Rows from block 5, named by matrix and row number. Rows with one number belong to one channel. Each number is 500 + 25 x the weight over the matrix's rms, rounded and kept within 0 to 999. All counts start at 0. Numbers have three digits each.
# convs1: first pointwise conv (model.blocks.5.convs.1.weight, 256x256x1x1), inputs 0-255
# convs3: second pointwise conv (model.blocks.5.convs.3.weight, 256x256x1x1, transposed), outputs 0-255
convs1.7:524505479502477482508520512501505507534504477525505481445491510525484464487545465479501455524530466518505488517519508534511489479518511476530544512507529489459496485459526467531474526520550457467526524499435477527493560511499516499460507477499496474478488516372499500475517497507502479513471488513467512496489463519440530531490508461477512521533496500509489533470486499506562510492550486458480486529492480509532526493506468504488496466457457511536536509508500534478505517513513473513498500540467477462479502490473511507497484460497463523526508530468475454484474491511509482527460513498500469529455502521501466488465476511517477517484484467498502488485497513487512528529508502524505490497508455481482496496484498511539528514513496519488515514507493509462495505484521516
convs3.7:507507516515504467470509502461465517494475531497464480475517437517507491516489525499472489535493506532494477495477484530544498492514497503448552502551495487501512553510549510473480505527522438453507483509508502531509502513508512509495496529507482526500481489430518530462506465542479491517534485517500497496522518482511462489510544524491517518510475504528515505482487540477542519524476486506531501488465555468518534491475499501554539502479495514503531484488501496520536505487502462531489502519534573492475469520512509542516533516462466516503507519529481471535491535520484515472504486503543563500478471576475438482488464528544491471532494492539475529498532516497512496540516491493479508490487503489507456511484503503489498518449504489476493474482561498468474548482519529
convs1.8:515545483460500506492526522486483507513514531514513468508517475550485493537482499522476507515460493487475488484475516521481509467511542482529492508500472537499467520494534470490498504494505515482460498482504515467493469488451498506493513502449507479513482516540511505495491536523501466479519479483508488486495527506485501508504505482545514529508534539480490515495464477470525513527534455483518448485521499507509528502485479499530546505488476522478476495517557529512528513502541485492517519500498547540488527507504486493446462495482477515497497627546520561541498470504457499505517471473529496535506501507467518494519468494504465486528490523502480523495496474465559492550469502511512523460517512483515503517511510515541485485492467543537512530530477548488543463473494513
convs3.8:510493503456448491552462489472523533527510502530511507511475510488546451519509530519499482532494510442507495487485463534467575543492488511529556487481465489474434515481442475504493495494491469476492481496511484508515495484504489540526512523508505496520505499503527488523508491529490531471500499541482492513485472493502481492464504521503484490461479503488487527465506479528494507479470520484493502497517529513504478497453511549509502502501493550505505496497498484526511542454507506510526537447483498476457486551495495485431457475484524482494528444483506510495501530520514496500480508506503494511504516529512529510486484523474519506464518470485499490500506479498488514486537506528493470485525502483507498515498495495508535481471510501510491493478491522512504533506530474
convs1.9:504489499496476543560485497490480521550467502510475494513468476494491525476519471527458486495498510513489519528518510492499536494528499442503509468508497467457527500558505492505502536504454508508469506523463484521489483504467470521543502473508528522504449494545470474465462512531467507486495533521504532493481452445524492489468472486487550537530554488505500504490495519504497519505503503508525529493506458481482483502485486522526501528529516497508495488545493541536493516524459514477518508500534479464467484514485529489515462455467526471523483533495482464547499475490527434516523498494520505473511515500496430493535493483476508462487490527486473473466481493526524519547495512522505473506460515511471479524506517487465534513503472499510532488479463492519500493531538520
convs3.9:501502508510530508476489516526500520538500539488474496511544522473460501519510490505490508509518520464487488534502473472448522498541485495492490501490491531486513479483512500510474540535482490486530509483517525517490487516514528513519488483504499496522485529482555564501512463485531525523463480477507540507518502516500495505516484472529485539484517507509466495520508473505566514507541543496487518518517491496523478498482506496459478448448503517535519523463516486487543502492471557492495514472466474508518521488493474553487480479498542470494507493548556506476496510493507469514553485473544527495501515494490450477510506537509497535494495526523475515529494503502487522469498508471486500500490521440492528517480508485523475489545496493454516534542558485522506516470527501
convs1.10:534442484480472541563512480519478528493501494535507487464508525486503484508502505502478514528435495532527540474498482514507515475483492520551527508497499473525550488494505464471517508485532480484504503502505502492476534464513497482503544489509485494504498493524512495473526486478526512566482479466525507511467464485438457522476460496494512509465455482506495557516513489517489503469537475519507465519514534464524499524497473506500502529487542533488479510533455476519465491478487481498499517526500481485486502521506540507517524513511496540515484512527470484508457494493513544487449496498514505447475495479489522507527503479511543492484504463503515509503498470482523560492480523516504463527481525503469497505521499532525530533470507515502498490491509504543484538509450485
convs3.10:487511476463493511530482462486484494503509520511526498451507487507518499508444437491511454479497498554467545496496525545482503482561475437515495516505449442509492488496513485477498543500489491485485503467515479491557487471478480473528478518495551487548521533512486488491483530505499476527482482469527465493507509501492452489508521534471496534514452517504475517481543482510529502551527504503495480511498478490486498535468514457502476459515492513517448512512509533483495516479477493466506519512527492530503454538478541535502511465556484495512511516551472502535506513542521501481488495489471558540495509430488475497502529513512486452526459504521512527513492558535432448515499464451469532509526495540522497499498496483529502468508509510499512518518479508495553508489502470
convs1.11:525475517465516469495531533493529489504490524498466491531478555513483503516470476511506485515461474476475553498477512481455521583470509533496489538478495517492518491556537508500509519453498512496483518482491508487495492499535484496551516486468467489555505494465480487503489474524499479520472505489445495531524505470526491495536546557503510523482473535509472507540534465507469550461514516528508469448481469525506473486494515520491520489482524510481469498473504502540513450500498507473506496481519502508488505480507504521492493491502550555513513487521501475543496475492494549486526455556519488511509505487500507465525531471508472513580475441522444506530489482498509488504521466515486505498470514506513504527515474496486501510465433513526530514493504472482500461492502494
convs3.11:518522507472482491487480487526518443535495488453507474525525545531519528514508537532454480482497528496537465484508472489452487497496486507539512510481552481520517511490513461496484483486518528467504520535537510506504510515492500543515493541495493495504495473493507526513483510487506482552515500533522491552455523445492549536462454475503515519524524487477538526482503531428520529481496518466495482464503423492469470519497482486501514488507535499512532478501529475503527486477503485558516498477457521488496502459556527506490489480480536548506503476476539523488480493514514495521476533506511515545464491498511521534491500500497497518515508475476536480511514504492511537521492464484489487505489487480476518552476523543526444488454563495472491463472457516500531548565526463
convs1.12:534532481527506532457493508468465540534486488490502486482503533486540492454495509516490512493478472474520488469490518494526494503486455522470484475512479548459521511502505514525463486455482540525494547527459490490479464541529490518488555526546501510502484480469471514519491505482525477482440463534514466505490496511527471510509465495505477506466492508464499457485523513506505495544480481488509549493524510489480514479517491525494501486503499502482520503491508489491453516482528468513496529507479465471474476502450542484495423513508548523506482513484510481473504467543468483503490509517516541504518467520511486473473488532541480514525497522482471501461524473503500530485477479476518517493490534525494473498480512499526476500515513489486503481472500388503486490446512463
convs3.12:485500462488489528495467502508504518505457506502510509494495513504541502510508536489460486467517522469509490492473495501501485495528499485489534521503548477497511465508521479503493475474474476459523503472508464492529480444507521506477491489510486487539460451513554472538503521487488477519499517487506482518504471447585443508484495545457533519489528499571515482481511481532492513428495487525483535506475484508466547450506489491460505474494488464485546507512463509530507503504494456479508468544520490506455502483473501530496504492540524470461503499550452500428487487501508564500548443517481484522522511499508508510483545507515505483523481488509551514501490503530502488503550546464491469539525487468533478471535509555483518508510481521534540462426490521508478476542500484
convs1.13:480444495492520452480471504527481511508454517492487523537459567500460475468500502505537491493517494477524502512499501532517515504506508516493502508511492517483489499541459567485528494509522553502541480485503524507495484517468499494519520516536462529512512498488503483482512522502513513487500539507489476482502523470492482513546449521502514507471486493490520505515471483502538586472523533568502498488479470468512499492539533462520480525485453505487467426508517492515511567460479489524518523496503497427480462530461515502482481512468493561494512495489497501517520511536539499513479524478504495480503509494506546474487512533483506518482483499474486500497502494532445494542495489521506503564509528489484493526503529498509536505504492479510536510486437507471511529498507483
convs3.13:532513493488515529510502535480484487504492503500499451498458528504484513509473488470542514518501464524489538464486512509512451493514494463508500549454519493506479502508448480500477502492478545497517499498488519471468470494543495522510506516529469514475505522498467533502488530523526517549504498453494494485504509505488517490518500519568505479544483492477543514500533511529530549471516563521484485481524538520509528501554488509502502473467520503512495496502522477499515454498442471486494513527505494474469507517575522453495508502554485481481525480504503517470494499481508478508488532493502544492493468501499529490526517495528479523504512488509499515490517466507513494554509465540482536504513510473473511517488471500507489483468507497511504479506459469503492526510494502
convs1.14:490524508526443473494487505469504496508456477468501507476562486494460505463501506512485541529494560520517522437478452532560484522487490556514493504478468479482432513489512507509516523524504522523475498544505530522485515517491487463496480495476476519491526525509503503506423488507479471531513533467497495509429464476477493497514513532506502494548537547479536538474539487502475474511473501495456471530525493497482463558510515448450488482481505511513498506523523489515470483471471530480536524544517500550461511492485499458492518494478523523520482486545454528510484504464543492467473506496536453519486440503503486497521456522420476472467525521500515474470511483490473523487535488488493509535547524471526484548501506525528504530483506532512486498466502501475497529508518526
convs3.14:485509473506486494490551499523497520538455514494520475469461488515493495490498503528523466475526519487473456543495499546535480472506475440484476493508516452498463518511442475489487491545496508474476486488500502503470546491521482458476430477473459508488496512513496518471542545479522551555487515511486500493515531464468512504521505505487485536480469495462503496500469504531490481507538526498500527494494542443486525522508522508526495534551475529492486509538514507481524509456482467469472512495484494485502535473441553535495540536492525503522488479481441534526487503531480497509473516485502511467493465522486501476475497533496470484493433511534474518483565492551472466499509430473490454490491516507497516458507521487518576505509508572477446510536486503474479524505485514
convs1.15:499515488517494528498461506458503515499500532488506474502524498541451488508520544464505497491496488536540485450511508516513527529507536474494479529499489485457530487498495503548535503470488543516480529521485514504485534536484506497510475488528507500524491530484495458481505476473518512479495490510552509484502489494518495480516469501491501507492511467546467510462497481510518473484497523505525511515505469459527532545517475537493511506507492424569539529518526495474479446464515470534520548486504492469554496495465480452531481525503443480522519525522460495492501501515469475525524542542508504503515498496494528510456523508508496500503464453486498476527517496455466472480538503524508506484497517495490450540491520499488469501497523486530515508488458527480476540504460518
convs3.15:559510505534496512476459484515541518468509475447509498523524497477475503499522506502506504535481547488517432523506498516525504529497440533501479522510497493513491445512508515490518516504475508482501502544520464455500511502528482540501501528517535541474549474482490496522550505499485543496503477510485523503476499478515459517534534526517460550443547530500498502470530465472474489493482486525525492520514494463499442504479530520490485492502520562464482485439464468498477515485425505488475510488512482478457489509509510549492500491488516534502458523535472509519485519482550498503482525456485497483481519461506499458480536460492483523517495471470527485499520507475504502543518541483493490470522551513482519496472437508524509512493470502471510493451539477518470506548477509
convs1.17:481514495510491525441490515498466505477441494479502450510471515492494529511463507423508558512544498498513475526502501496484533559534516484491470495464537475482506512512533485500512496534490504486461482476505472487523486471495541485490500459492519527487452516510445508495520531451503450496509502489484529474485457493529459538514518479453534513537452508549540505501509520506522497494528542525522499486502464511496493456491475532495513488505522485480503546504542516540480455506523523509449536549476496472468520489485496481465493520515530493528507514509494504475480529511502453499508468499457580536537493466493500492488484514499536539502455495502438507443475538504461523508512496465480513525480496505507497524467524515491450483491510448490497501529474473518526482475487471
convs3.17:541483462489513533535527471467505493525441498453481495527481475518525528522497466462497515447490493493500510494468537490537514491487496523507528462496563510527461496508480516523457499509500478467543496538540454486491479522492531468497468469482515522549515515467505545500492547484494515480511443452523543546442523512492507495471476518509539462515532517535516493507497537494495539521461492519499500479529519498492514495469540509480491504524498535516541493486520517516520530513491496522434533498457474497504517484477476505519538505485476479483519466467463507478461487506513517501459486514491498521476466500520470523537504497548504498488481500525517526499537537535551527478489502500495509534502493482544511513493496529501483516483521497511508506514506525450525503501532509
convs1.18:501504504530502509501493487470538514490495456473474517497504522482506475540515466495483516488508490478485527519502504513533463488505546469531459514526512517482467517488535456501522485503498501531474503505521503479500554488472488536504506499548520469469506462505493497504503494523470483512492511514510502493507503521462525503505492500437502459501492498493510477496520487517466542466514467501515534515491436517524492483496496490492501520552479509482528512501478503514522458496529533531458491477503534544489480496519506484470503498490460503499458500484489534496489538482489505461481440503543490491511501455499481505503470449518517541490495502478504498501489494510506532502496510494527498521513526475483486499499489491479487514498515555492478479467487506482488482502479528
convs3.18:482502504517511489520525485529498466505502489503445515479468470512508523487494523474460504512478509527512466489505461509475527510496474537493471514518510539490505487557525505551488511505487545572523520518539493494529508523485508497485498510525493531558518526510513472510463498464486494515521536526464463518504523494537475488474502470530488519476519504517503530469550499511542509513475514547507489511496544477532493417434453523538506523492510492502528513494494530466482535489508513460468497483491471479509496496486536498503519498512464480532522574475514408503485523519429488526467502474506515517505489507515531501516484493492452509504528520501516485455489478554473490525483482485520537490501458506519472543490473490480508493503533483528485457477508490505505530507506510
convs1.19:452488505514482485487502489469439507500485485473514474493530512502507474466500501504524483521478521526461481454475519513486475502493485513506513503455575510471453479491512505495533463478487483460479503529481470500503480536487508474483478528498486436530499470465526513529509494487484470555557539503504536487471474495524504509500465483483473478542544531522521485486492490478510504500525491471531520488516504502476467480507502485464461499476507510502502505500518512472510496519511459494494473485460520501469508460492487469500495505490474492449484553504558458520466509517482481470480502507511490489474450522533505489492512484486518503490509495584506441495477504468508541531512500481534510505503468527503425477538492469509496426478518509513515461503494512488523491499534484
convs3.19:531528513497475510476493521509549499496462450514465460495534508494494521492508454471488485412494523532458526493501513470515524507501475525499480495505495520553476512496498513530488509462483444490499516507511540483548480515503504496521501494481505477468560490519512490548561457488488512526497549528514557490484522510514529507512465508491508522503493503487489467466533460501526514482464514525507488519513475532507478544476513538536491510513536474511505530492477464539504480505518457535480492522471488514500530518503511537496524532475499489514530501476502522518466452463505498495489502482496455465503499484503491563511516510474476476470458518552488483514515498487496483492518483503510565481497504498467545487501467495505476570528450508461507511485453514489514511476445508
convs1.20:512524484504510519455471462458526506513544550487528516497465456511448544449500493503509488520517486554496509494565505508461500507485496505535474473522524509451533523540518516501522483485468557497468529501498511479535492505468528530509507489486485505478490489511491481477526488535471511503489511482502510469451470499487512463538500463466547484488480542487532473519514461475486502463554462517499498500494497558500505538520491470489492491477536444511518506518514485509499534536486530485502500492513485511481496529524480475471484476486515475477526510517486459522511520461505564500517543484521505542513512528506471518489504528525478502518467502506496489556466524536489531498494529490526502492516518433475487530509516502446496492510523518548462484507470472512525483507504484
convs3.20:547511519495542526549505538487471494527460500476528480515564485526559504541477455487495536485512497499481451469472558502438488542451533530461497468512516556519528499518495510493497486535479531509527543525511510515489470535529493517507520510531461454495457462514514511520492492481486520505531512500495497486484489493486482504495553507501487540466523534497494504496502504511468522485485554505479502477501487544502517502514498424511467527483511546490487513551533531478533508528498562495500542506424510534445511523488451489520509508499493484498530475456471520475520522489491520454523471458452492480525445467534504486529542480479504478485461511498467477472526464489477479470511526490469524485486500510512480509560505521493501510526503512496511538495519414502496453487531491
convs1.21:483482517547538527540479492501491529492508486510494525475457519441496533484498532478503508480528566484493517468471510498461512468504495486492487505478506509462503547502491479485534535557519461491518481459522496500504540510501511547486510510483474507493452512501489516509502489459485521520481490515444509513502497493472520491510482485511551509515522513466487487469535475473527485484491469514520466505528497522494488520464541533479506494554524522480529500484486473504524507457498492521465495466509538490481490505455505499472482482494433519452565509526514505515500522504541494510507509471491504530426469501497518507491523518467532527461493462521427503496504508537485547514507513481478499532484522478521490502502494529489539515506500519528453539502549494470513514550455508
convs3.21:453519525541464525502500494472476508498522514481516523506480500466533510507563503497491500498514478504492466491491470501500540501503505509492507468496486452492535494453459507476453460523471501505563566536465504501528500493500467508508472490455488483504473491497479527513506522539507508514522522536472528525497508483530549542499502476484530486484510515513491505481498495467520470518424450474544533514524466528507518486486559492516495478464476503505476483496494480476516523499451494501488492549496510496503518497557544534538470517479552497532525499463501517487540522484539515488499481493468498545490498483540554521505507517504511507488504469525467491477478535426509491500469501490531521528510464478485499522501506519513513502473460490523469475467464499521475488524539469
convs1.22:533516483500484517528462495449524470461576481427538532491512479507538500487488474495486456535511502470506464537504556534508433467490479548493509492541482486489524481526499514510457527483492475517524523529537482472487546529506523531511510568460552509491486463526544469547486485497498487481480540509481473487473519452524451490532481441491461491499487522532489450479531521544517495454489472507487469479492476489517498510525501484495430520528499494536529502500491501525512485501474449506478480517532504494462522526489515528488478523493488537473511538518522511519543503492499526488478494464503538503494509474508490511485494477507487454488465508519471448479537464517493491439494483534503504426504477469505481492492447497500527506498543521539501544543488485517543486498529509
convs3.22:502456539479518545470508499498496454497530470545490479530497472509486486517521535485467495503472490510494506488518463437506454530517524511462491501483492549480500500500532499502535515499525478510494472514478459513503492512524525521491519513474458500481528531490519490479491498532508553517422555537488527513513492498500482487452509495519504498527506458530537488484503492460527486547492519514489515536455523461479496504460543473488487517485498514490462509466464522490539458485486490486471474499517504539483484511473489550473508502520470497463502437492483482490509457529508521460511533541506475466470491524509472530505519525484521517483511520479513486490483535485511473533460517522527494505533515520506482487517515497504513501486520516494505507487469499488519522503497478
convs1.23:435520508537528481501493482453450522547501526484479475508505474575468487531512487555533530475516516487500485495516499476522495471520514487493489498493499496444509486532458493484526486502473437475528506521557497519496463515510521495485521502502492477484481465468490520546472471524468508502480467531453513418438488506490515521495500490491462480492494476513524471507522492521507504560503474485535490473479490479469492535505553530524489495463482495500538515514508494491476523428479510491545521505525468531487427501491493509478466448529489476485478529481471476487456480494499546489510466483500546507491493498506484518489507497549523439489489510481490498478515486501504483503503532519504499518510501530467533482507503492465512523469487481510524468507488514490484531494467478
convs3.23:524482494502505523484454501536536483503505523552509501480480510531459484505480452483472530478477518500546502539513475489475491530508514539544504504506513503500512525544477480507503515496518542546544520525494481446528528490495493444484514518489501524526470505513497488502484517459511489485519500472517525476570481518485507530506563515496532557496520480474528474522484490485507474531496507519514569505492457491533514515548518550537447499500483523487486463498506515503537550469484510516533497534526442503505465514505500520475482512545458488485543488494511526493525561498473453497513523502523514496516519529506487480527514506491498493477515468479534499457517450469493488508489497515522511520493478496507498480515513511482547493450467426554485480485456534502501455490496503
convs1.24:459499492499454493511513493489474503479547507513491532543528506498549489493475512529508544507506505492515527515465532530461573570510477498528485510456525554479510513499518492535539536527472516509483467482471482511514562482492510466507503485525493521500507494554500484455480487514457549523477501534489532491538489507483506492491528505462553498520464491528506518518483475552473593496519484494493502545510521530475496492508464526486520509458522498504484492458520517505490497494496495505485517523521460491497475475479519495479472486477523544481525499499479449488479510520553497517479505508499520532458478460544468521501474455497504497498480506504525490479486472486489503504564521499516504507520477538453488489453545483489499463463514520533492457483500538510503516487493496
convs3.24:504452499483535485461485488502481489501525509513536501520470512492515537498513541522548461468524523485516548511489529534462528463494482500509456536477492505511520511513478508504490488529457478534463507495496470489514480492508491473507491525495468467520537520487486553504504506516528511550502519520504463506537500458545564479517470503469475468514505477503528479507465508491468472500463472499485512474518516473494484491535554510483519499500481481474537504437480495469486520522487527456510503483461490493511497502530515553458535507488468565471515510494536451499479490490488484525521510499533494479443513496479449482480497479487530474529580504479485512543517452516494483516474502540432497482513474485469518513550505504536484490510497491463527472507526492531475539509462527
convs1.25:523518477476484522498535570514458518486463537475523511514473486530478471514519490518454529500471495528519500522504490510520515528494512532486537481518508486488459496538488532526494480477509521495495522509489463510515480479526474489510497500554468498464456519529507544460481537487482480504487469496486521475530475454511496556439432518499527478489562539514534485506538486469535500503520465525538482460550504502501476578505488533471511484505504463505435505558486484491513500508456512529492507482499462475506487491433511533503495493540496526456500491474525528496468485490499486519509500497519476498481492504551519491529498513496477500521499481470486506511504517442525516526479517470498495497490468496502497511495528463470471545503483454508533551509452567503490511492479451
convs3.25:483501533492533460504506520488510478513464492483482512480523467506485501519551521500481501506507514489504518535468510525477488538515502497526506504456480501479480484498521507542535481492524472533539524500528449498486519504472557456552473474528506498508448502505513535537513519482474459522503474482492498498477511515480491505475467489475534505473495528512449532457521542522497528515482502515516515506495507494503495523475494509502495529453475502490493485486517516463498495504516519518511528477476498536493498507460503514543456505490506496510517485465517506523500506504478485521491448487485506528521490478518527500458529546514540536489503494489470499539503534525491534490509484509507527471488465504507505501518449506508533509505507525543481480540501504492514499495505514
convs1.26:538518486516544469484539508501437472491544518527500496501465563524492494486496504497564488492513474496491512502477500488503488464558506525521490465473492497504518486534469481458537490422468466480509513524468485474482484505490513503471498522438550516494509463520463519466484540475527453485525573495494497498465522491476482524524463544496508570493478494485468424515525495517475471503477464504461468528522511509484527493499522536488491478516487526468507516573523497456476516500500475517487512481529492470494519500505478506485537489519459508488511503523476476520488513485463486461504482542497459525510482491493484480539475509498518524521525472523501511522544446451525567501472561495546527511472495498481540527526513500491528451514471500493499474499463547482532486548525509
convs3.26:494522501485481518495479527470506503532496495510499510452552542511486498509485522466498457514505527524525515494484462459492566521582505485494505475531528494504461487528491470531510538519488498509465486466465493502562501480474497480503497487494491512526485513504524514497505531499511520485502495488488517503502490509476521451527493500479530508467522536518477513488532511488500521521455514468536518504539497488498536527503473508483480525493488477478499491505484516468547536527505552502501474530522521480474528532468528475479545503470521526520521512506462509545471479510461517478450507474535522515506509492519447505540476496539453501482504528529501482520518493469521529513513498492547522506461503497448459469496504532480514494481503538537528491522457530506492530532486546
convs1.27:505473501470513496555500570484443504507466484480527511473502493510509485487495478513481481482445482480501514509474533526491448514476503519502497524481505442526528500516524531480479472537474535486489473491522485506544496530523490516489501537483487521461484493499468494562548427467500536516530457512489537490438474475493486453529492503507527494488534512516496517523496470519510457494492500554502493444528510501524501484499494520521456510518553509510466519485453519510484509518517494502504495498493469484479512510488504487464481526494481558490464508503457487525503521529512502503488504504488499494500564491482444508475477500493514470496474500480465515496465502505499475541513509528512492538494438553494542511501521503491535514494527462469502500456494471520501466514505532
convs3.27:494526495481494492483444461492490525502500516504483517518503511490477553501512497469544501485475517500488508488482468486481514527484517491500519504520474549503485542511486477449506468498466520474483481488508516468475502500481510463464529486547531486490492486521530490513529462487512511488489529489446509487505492508498517501528523528520524491536467523486521534581465516511473483504491511529530480497518472515535438552473509530451466472528511513475497494486501539453505453540513509486500494503489525483500489486468509492465522502523491463504538526498514518484543504484521466506537471479485494506522506511527528527518529564535521540500491489467498520465498505510491511508485484499536485504560515532534503529472467543500482521442505500515501504518510476440511513481524503
convs1.28:516505503487474527516480493517502469530530480516463489457487536518489454490482487545493489536526468476489505520478494533462462461536493497563497463498458522535472461491495548492469512522519511484553515501504471519529454541528536502533525520508452465499496509552492452503479513530570522510517531476516503507542470489501522489500521525484548515540530500521557518474514482468434516473528491535460462497483479519499484529515470503499537459513507508502461501510505512547546506513486445476527509502521498475531498496532523507495524497513469485506502503505533502493517483494534508520457530448482499480542473479491489517502506484538502510482545487535501537477494501493533491519491491546510479492508504475462462482477530503481501517480466540533498439509503469478536425521521511
convs3.28:523485480552488473549483515479526534491474526495486543503502550504552525514506473483463502487532473501474504466466510511522499518455485511519461516523516509464478447505492537441469516476516473564541516524540512479468534452442487497481478476529493534489466534489489539466540488479535531497559509524498484468492479536497545490534483485523532534491539499498501511506513551533559528527470485480527451512523489504506483473528521520498504487501550525491548478511550458502514510494503522506456518503498517523510512587520488514496531510494507546525506438499498500462505521533487511513514487482473534494497506509493500510446531499473510494517509499487537503490524515528510520500489468512539528478535506482468465483529472482507449518522469483512477501439507496540493492456494454
convs1.29:503482524496486528491523508530498466507491464532541516477473497496504483543498488444451502508496579512451506509456505505454554526502485458523553471525510502550479505478504528549523546499538505521489530493532512530466496504473547473513511496538539501488496518508519512486495517490494514500471484531491498490531485481519532470486508516478496461510507469460510495484492476489496524458513512465451512487515456470481496479484527545552485505512468480507525461518462475478500508468543510545479543510525524515504512495486528461483467493483500508493514499491455501512487532517510533488472523490467439496480505481498558523481537492499457506499522558463481458521494547494478560479517511517524466518507517493536483471474513482523510503544491533531480495501479531543515454561521510
convs3.29:524448496448528515537487504507515473475463451536525511488466501548513493486500532511521470478514505541514503491463515514541508492504478517505517505534487498500515488511521510527554483490502495510474505479555505499509454537504535493530521461485452489466486525510504533497536449463529532467506515470486505495493495541485508484496491520510491534509516477538499512500471508502465479557484484483523516499497472521490491495508503465493495471497549462443499507498561524476469510493488475537472488479502561450489475478536485493495483483498507526487479513485539495534533516495513451451514487487485511513496470477518511518476501512493543502488472488509463450520523481493506510538514493506472532522477539519446479511501499455533486483512481513492502525484512538470487509504463531
convs1.30:531508448489488485502504563529487468519524466499478445509525479487489496480483506503502482478525583468475473466536458519508527461515462477512425487484476474514477508503513524516487506461524507533493512496504495548492515534490489511482515527484486521468484499524513519520503470484504482496525448516517457492499482517510506520477492499460491463494496456453499465508512494470492448540530501498467469468482527531488515472521465476533502472497516491525463544512512505524507507499514486511481500536476519476469531522517489489506495521501468476483539518467528481506561535531526465493527471475541500512502512501521507519479469486453493501522502478503473511489512520550492526532492483471492515482509491424474485487485474503485503495515533467526511468476522539538474455487523491
convs3.30:464515456510489507481498492482493488467462475490538507522476523435467490502495497530510491467478456463530498534509505506509524493504520492489494492528499421473510505514488506460552498496566478516467552527473524479484496504499522536523472496488522506496463431531488511486499476488510491476540515537491494529495485468486475498503514548489474487484499485501496505509526527474472474589524527501489529499449492533535493522479506492471477499517527532532500503533514490477488502485501485504509567473534502469492517510487514509531549492514455443462508491487543512506460471498478483486481470485512500528470519514490478499516560519513494532477503480493516511493489529536514500501482452517502494502498487513486492507562480487486490457482481514482509481493462525526480495515539462
convs1.31:521488466488485527497537499509473516513495527470547445488533497531486477481481530504573548450502510521576496523488504502483511512535516512489522483489477474536480519493540515503497485489507480518519547492502536481456489481477468518540499514525500469492498474497450464503541551492538447522489496496474498469493510471442498496533500487478473499518526487494455473480528487473521482492510515470505495518530519504480497465526511548548482539504505546468475547518509449483529504497485508538479487489529481454502485469507531535507470470504460513498482506551514513518481515496467486482436540514515515511515497531559496488479505545505467509471478495504456484505505471529491510493479517518520536499480495488514519500529504535539487526491516466508502520497471516478499484505504511
convs3.31:492518476508504500487503497498514484466491495499493493517502520500506498501488514507490486510499537477524492533505518491531528557507480519499472498506480488502501490503452510540507500464530495493500487503517502539527440533452460456465485505517500510509529446460447494496495458518499486508516464502478523453525527519503462503452485504536519488491468493531533504514516442502482445513520490496489553527490508515513516519515507447485546476494585487490485482505458509516511500526519528478494470509501485461516460465514488508525503525521464504541481504485475491523469456492488509502513538519504533479510516534527496479523490530530436514502480464494494504523442514485495478515513471498473552518479490502530554501514519507493445503452529501508500505511509514512494491520501501
convs1.32:465505530525529526489525486523518508512519510500509495497488459487500458470527514508492493528512499478530475481513481507539479549487493510533529460499491543517495504544479478514544466439481492515457469476491448464465509486509493534487505476534509476479480514528475500489504513527511493526531460498496494515489523471466496490492487515529514506487546448515498492485465488503489485472566456483497482500491528497481497502470557483496497512474500470515494510495542529446531524490522516514467466473513506534520539516469477472535503535497473477516519496522525492519441499534502462486478504514472486474493551524473499484499532546524501493504503472497479481496464513504518488451501443500450512451489467509527501486500488524579499503466506534508481484498562474506493503511521502
convs3.32:532471483511511520466535493467533475490531478499530483510485482491444494483477483469478484494540478539571499486487459466509496514487491475449496510423475508489536485488474525489501479515508482482527518457530478502459513495507497535474497495515498504483478501471518491515489501521502463477458497485491482470435511494513473466531485528453502490489515495500498520472486503534484462456515496517520480539479504552473474476506477479543550504499489508511494469484538499482482492494503491495508515530563442509510504504505457483530510507521472467544509464469513525500482475481518486517517525498519503456525481488484509475472524498493492518479465518515492572473501513470524477550507509496511502492488503505459515500482530462488472479513514523498551520543469487482510525509527474
convs1.33:508519518467494476506497517478483462455512500477480487501496487466526484475489490487509430501485456500480514485503527513464523522459486515476481456507507475440523489539465501491459516476511505494504495477538510558500476495492508537516513496523495483439552557511513443539480482498522455494500520509486504496524491505502455510474515501512495507476522500527516528507499487459524478461464489479534546521508516515496508460455528485484517518479471467501499490505504498519477474565526532503489511497461543475494478507472486521512534520477511488531459487486499510508524504463531502523507513487482480484466474526510510474482537478484480512467478518527494506486498497489477475510481489499498466487490516500512531524471515502435493524502523524457463463517494523512484478500507458
convs3.33:503495511503445528461483495498526502495537523550503485534483542517511545514530482483466464500504454509478482502529461529466514514516452465540520455448509469474450495487502501495452577503497458517531526464478523466526516507510490525524504511456487517493503511528509557468461526500517476474521517521465505533495487487529499499526511564511499506497525535497496468540532481489465518480498499506505504483486473513526541493463497496503507508546499519507486481495514497489509476527466500468479542537487512490542470482513497473491487478504506508526525487544475471511468508538488516475518490494491543479524477494511512472533453518482482509478478486439518516516503517464494545468480518527512459528511506497489473476506493478483467510472484512506498519509447484499516535536476470
convs1.34:481468456493493520450521515530468536529503518452523462499499477532479522486498502492531473512534613450497493500489474488470540498514498539489501511518559486508493483458537471507479498473495454502488523499478521479540490466513476535482500501479537499514516484484514514527501487549489499476536513524493474488527474495516482502468480478503532495463529549478517489467495482470510468522513519489510510511522541476531487515508525493512517513473469486513480528484490525472553523507514505471510521526498511456477521517496527483522500499548512495514503479517519512504503478462542504542502498485530507476452476499472497483474489515506535468523491546492494508461506497516480490475459461499489536502572495509490481434504495507503504543491504533466511480493487501494523504503491529
convs3.34:477522505464527535506499524490507497513517511467503480522510433502502502453498520489520476526506540501496477519538511514546472519512482483515488494463475452536483492507460510517512502516491501494478497503458517546446501495524477521492475499522481474468514525511517464492532502506493466498467539474506490452504502514500509507503473486499506507519497511497520500477519468482478482491476527537505505512496441488507529490491482497485512517517540506474505507526533502464486520450498510501492543518512493470498506530573517490548492449516482453494541518526477508540438516481488492474465504529524472471480489478457495496503535507499486512491535489530471486518503515497526479517480493475499530431452499508480484501486519472515503518518538473493514501510488514545518492517516511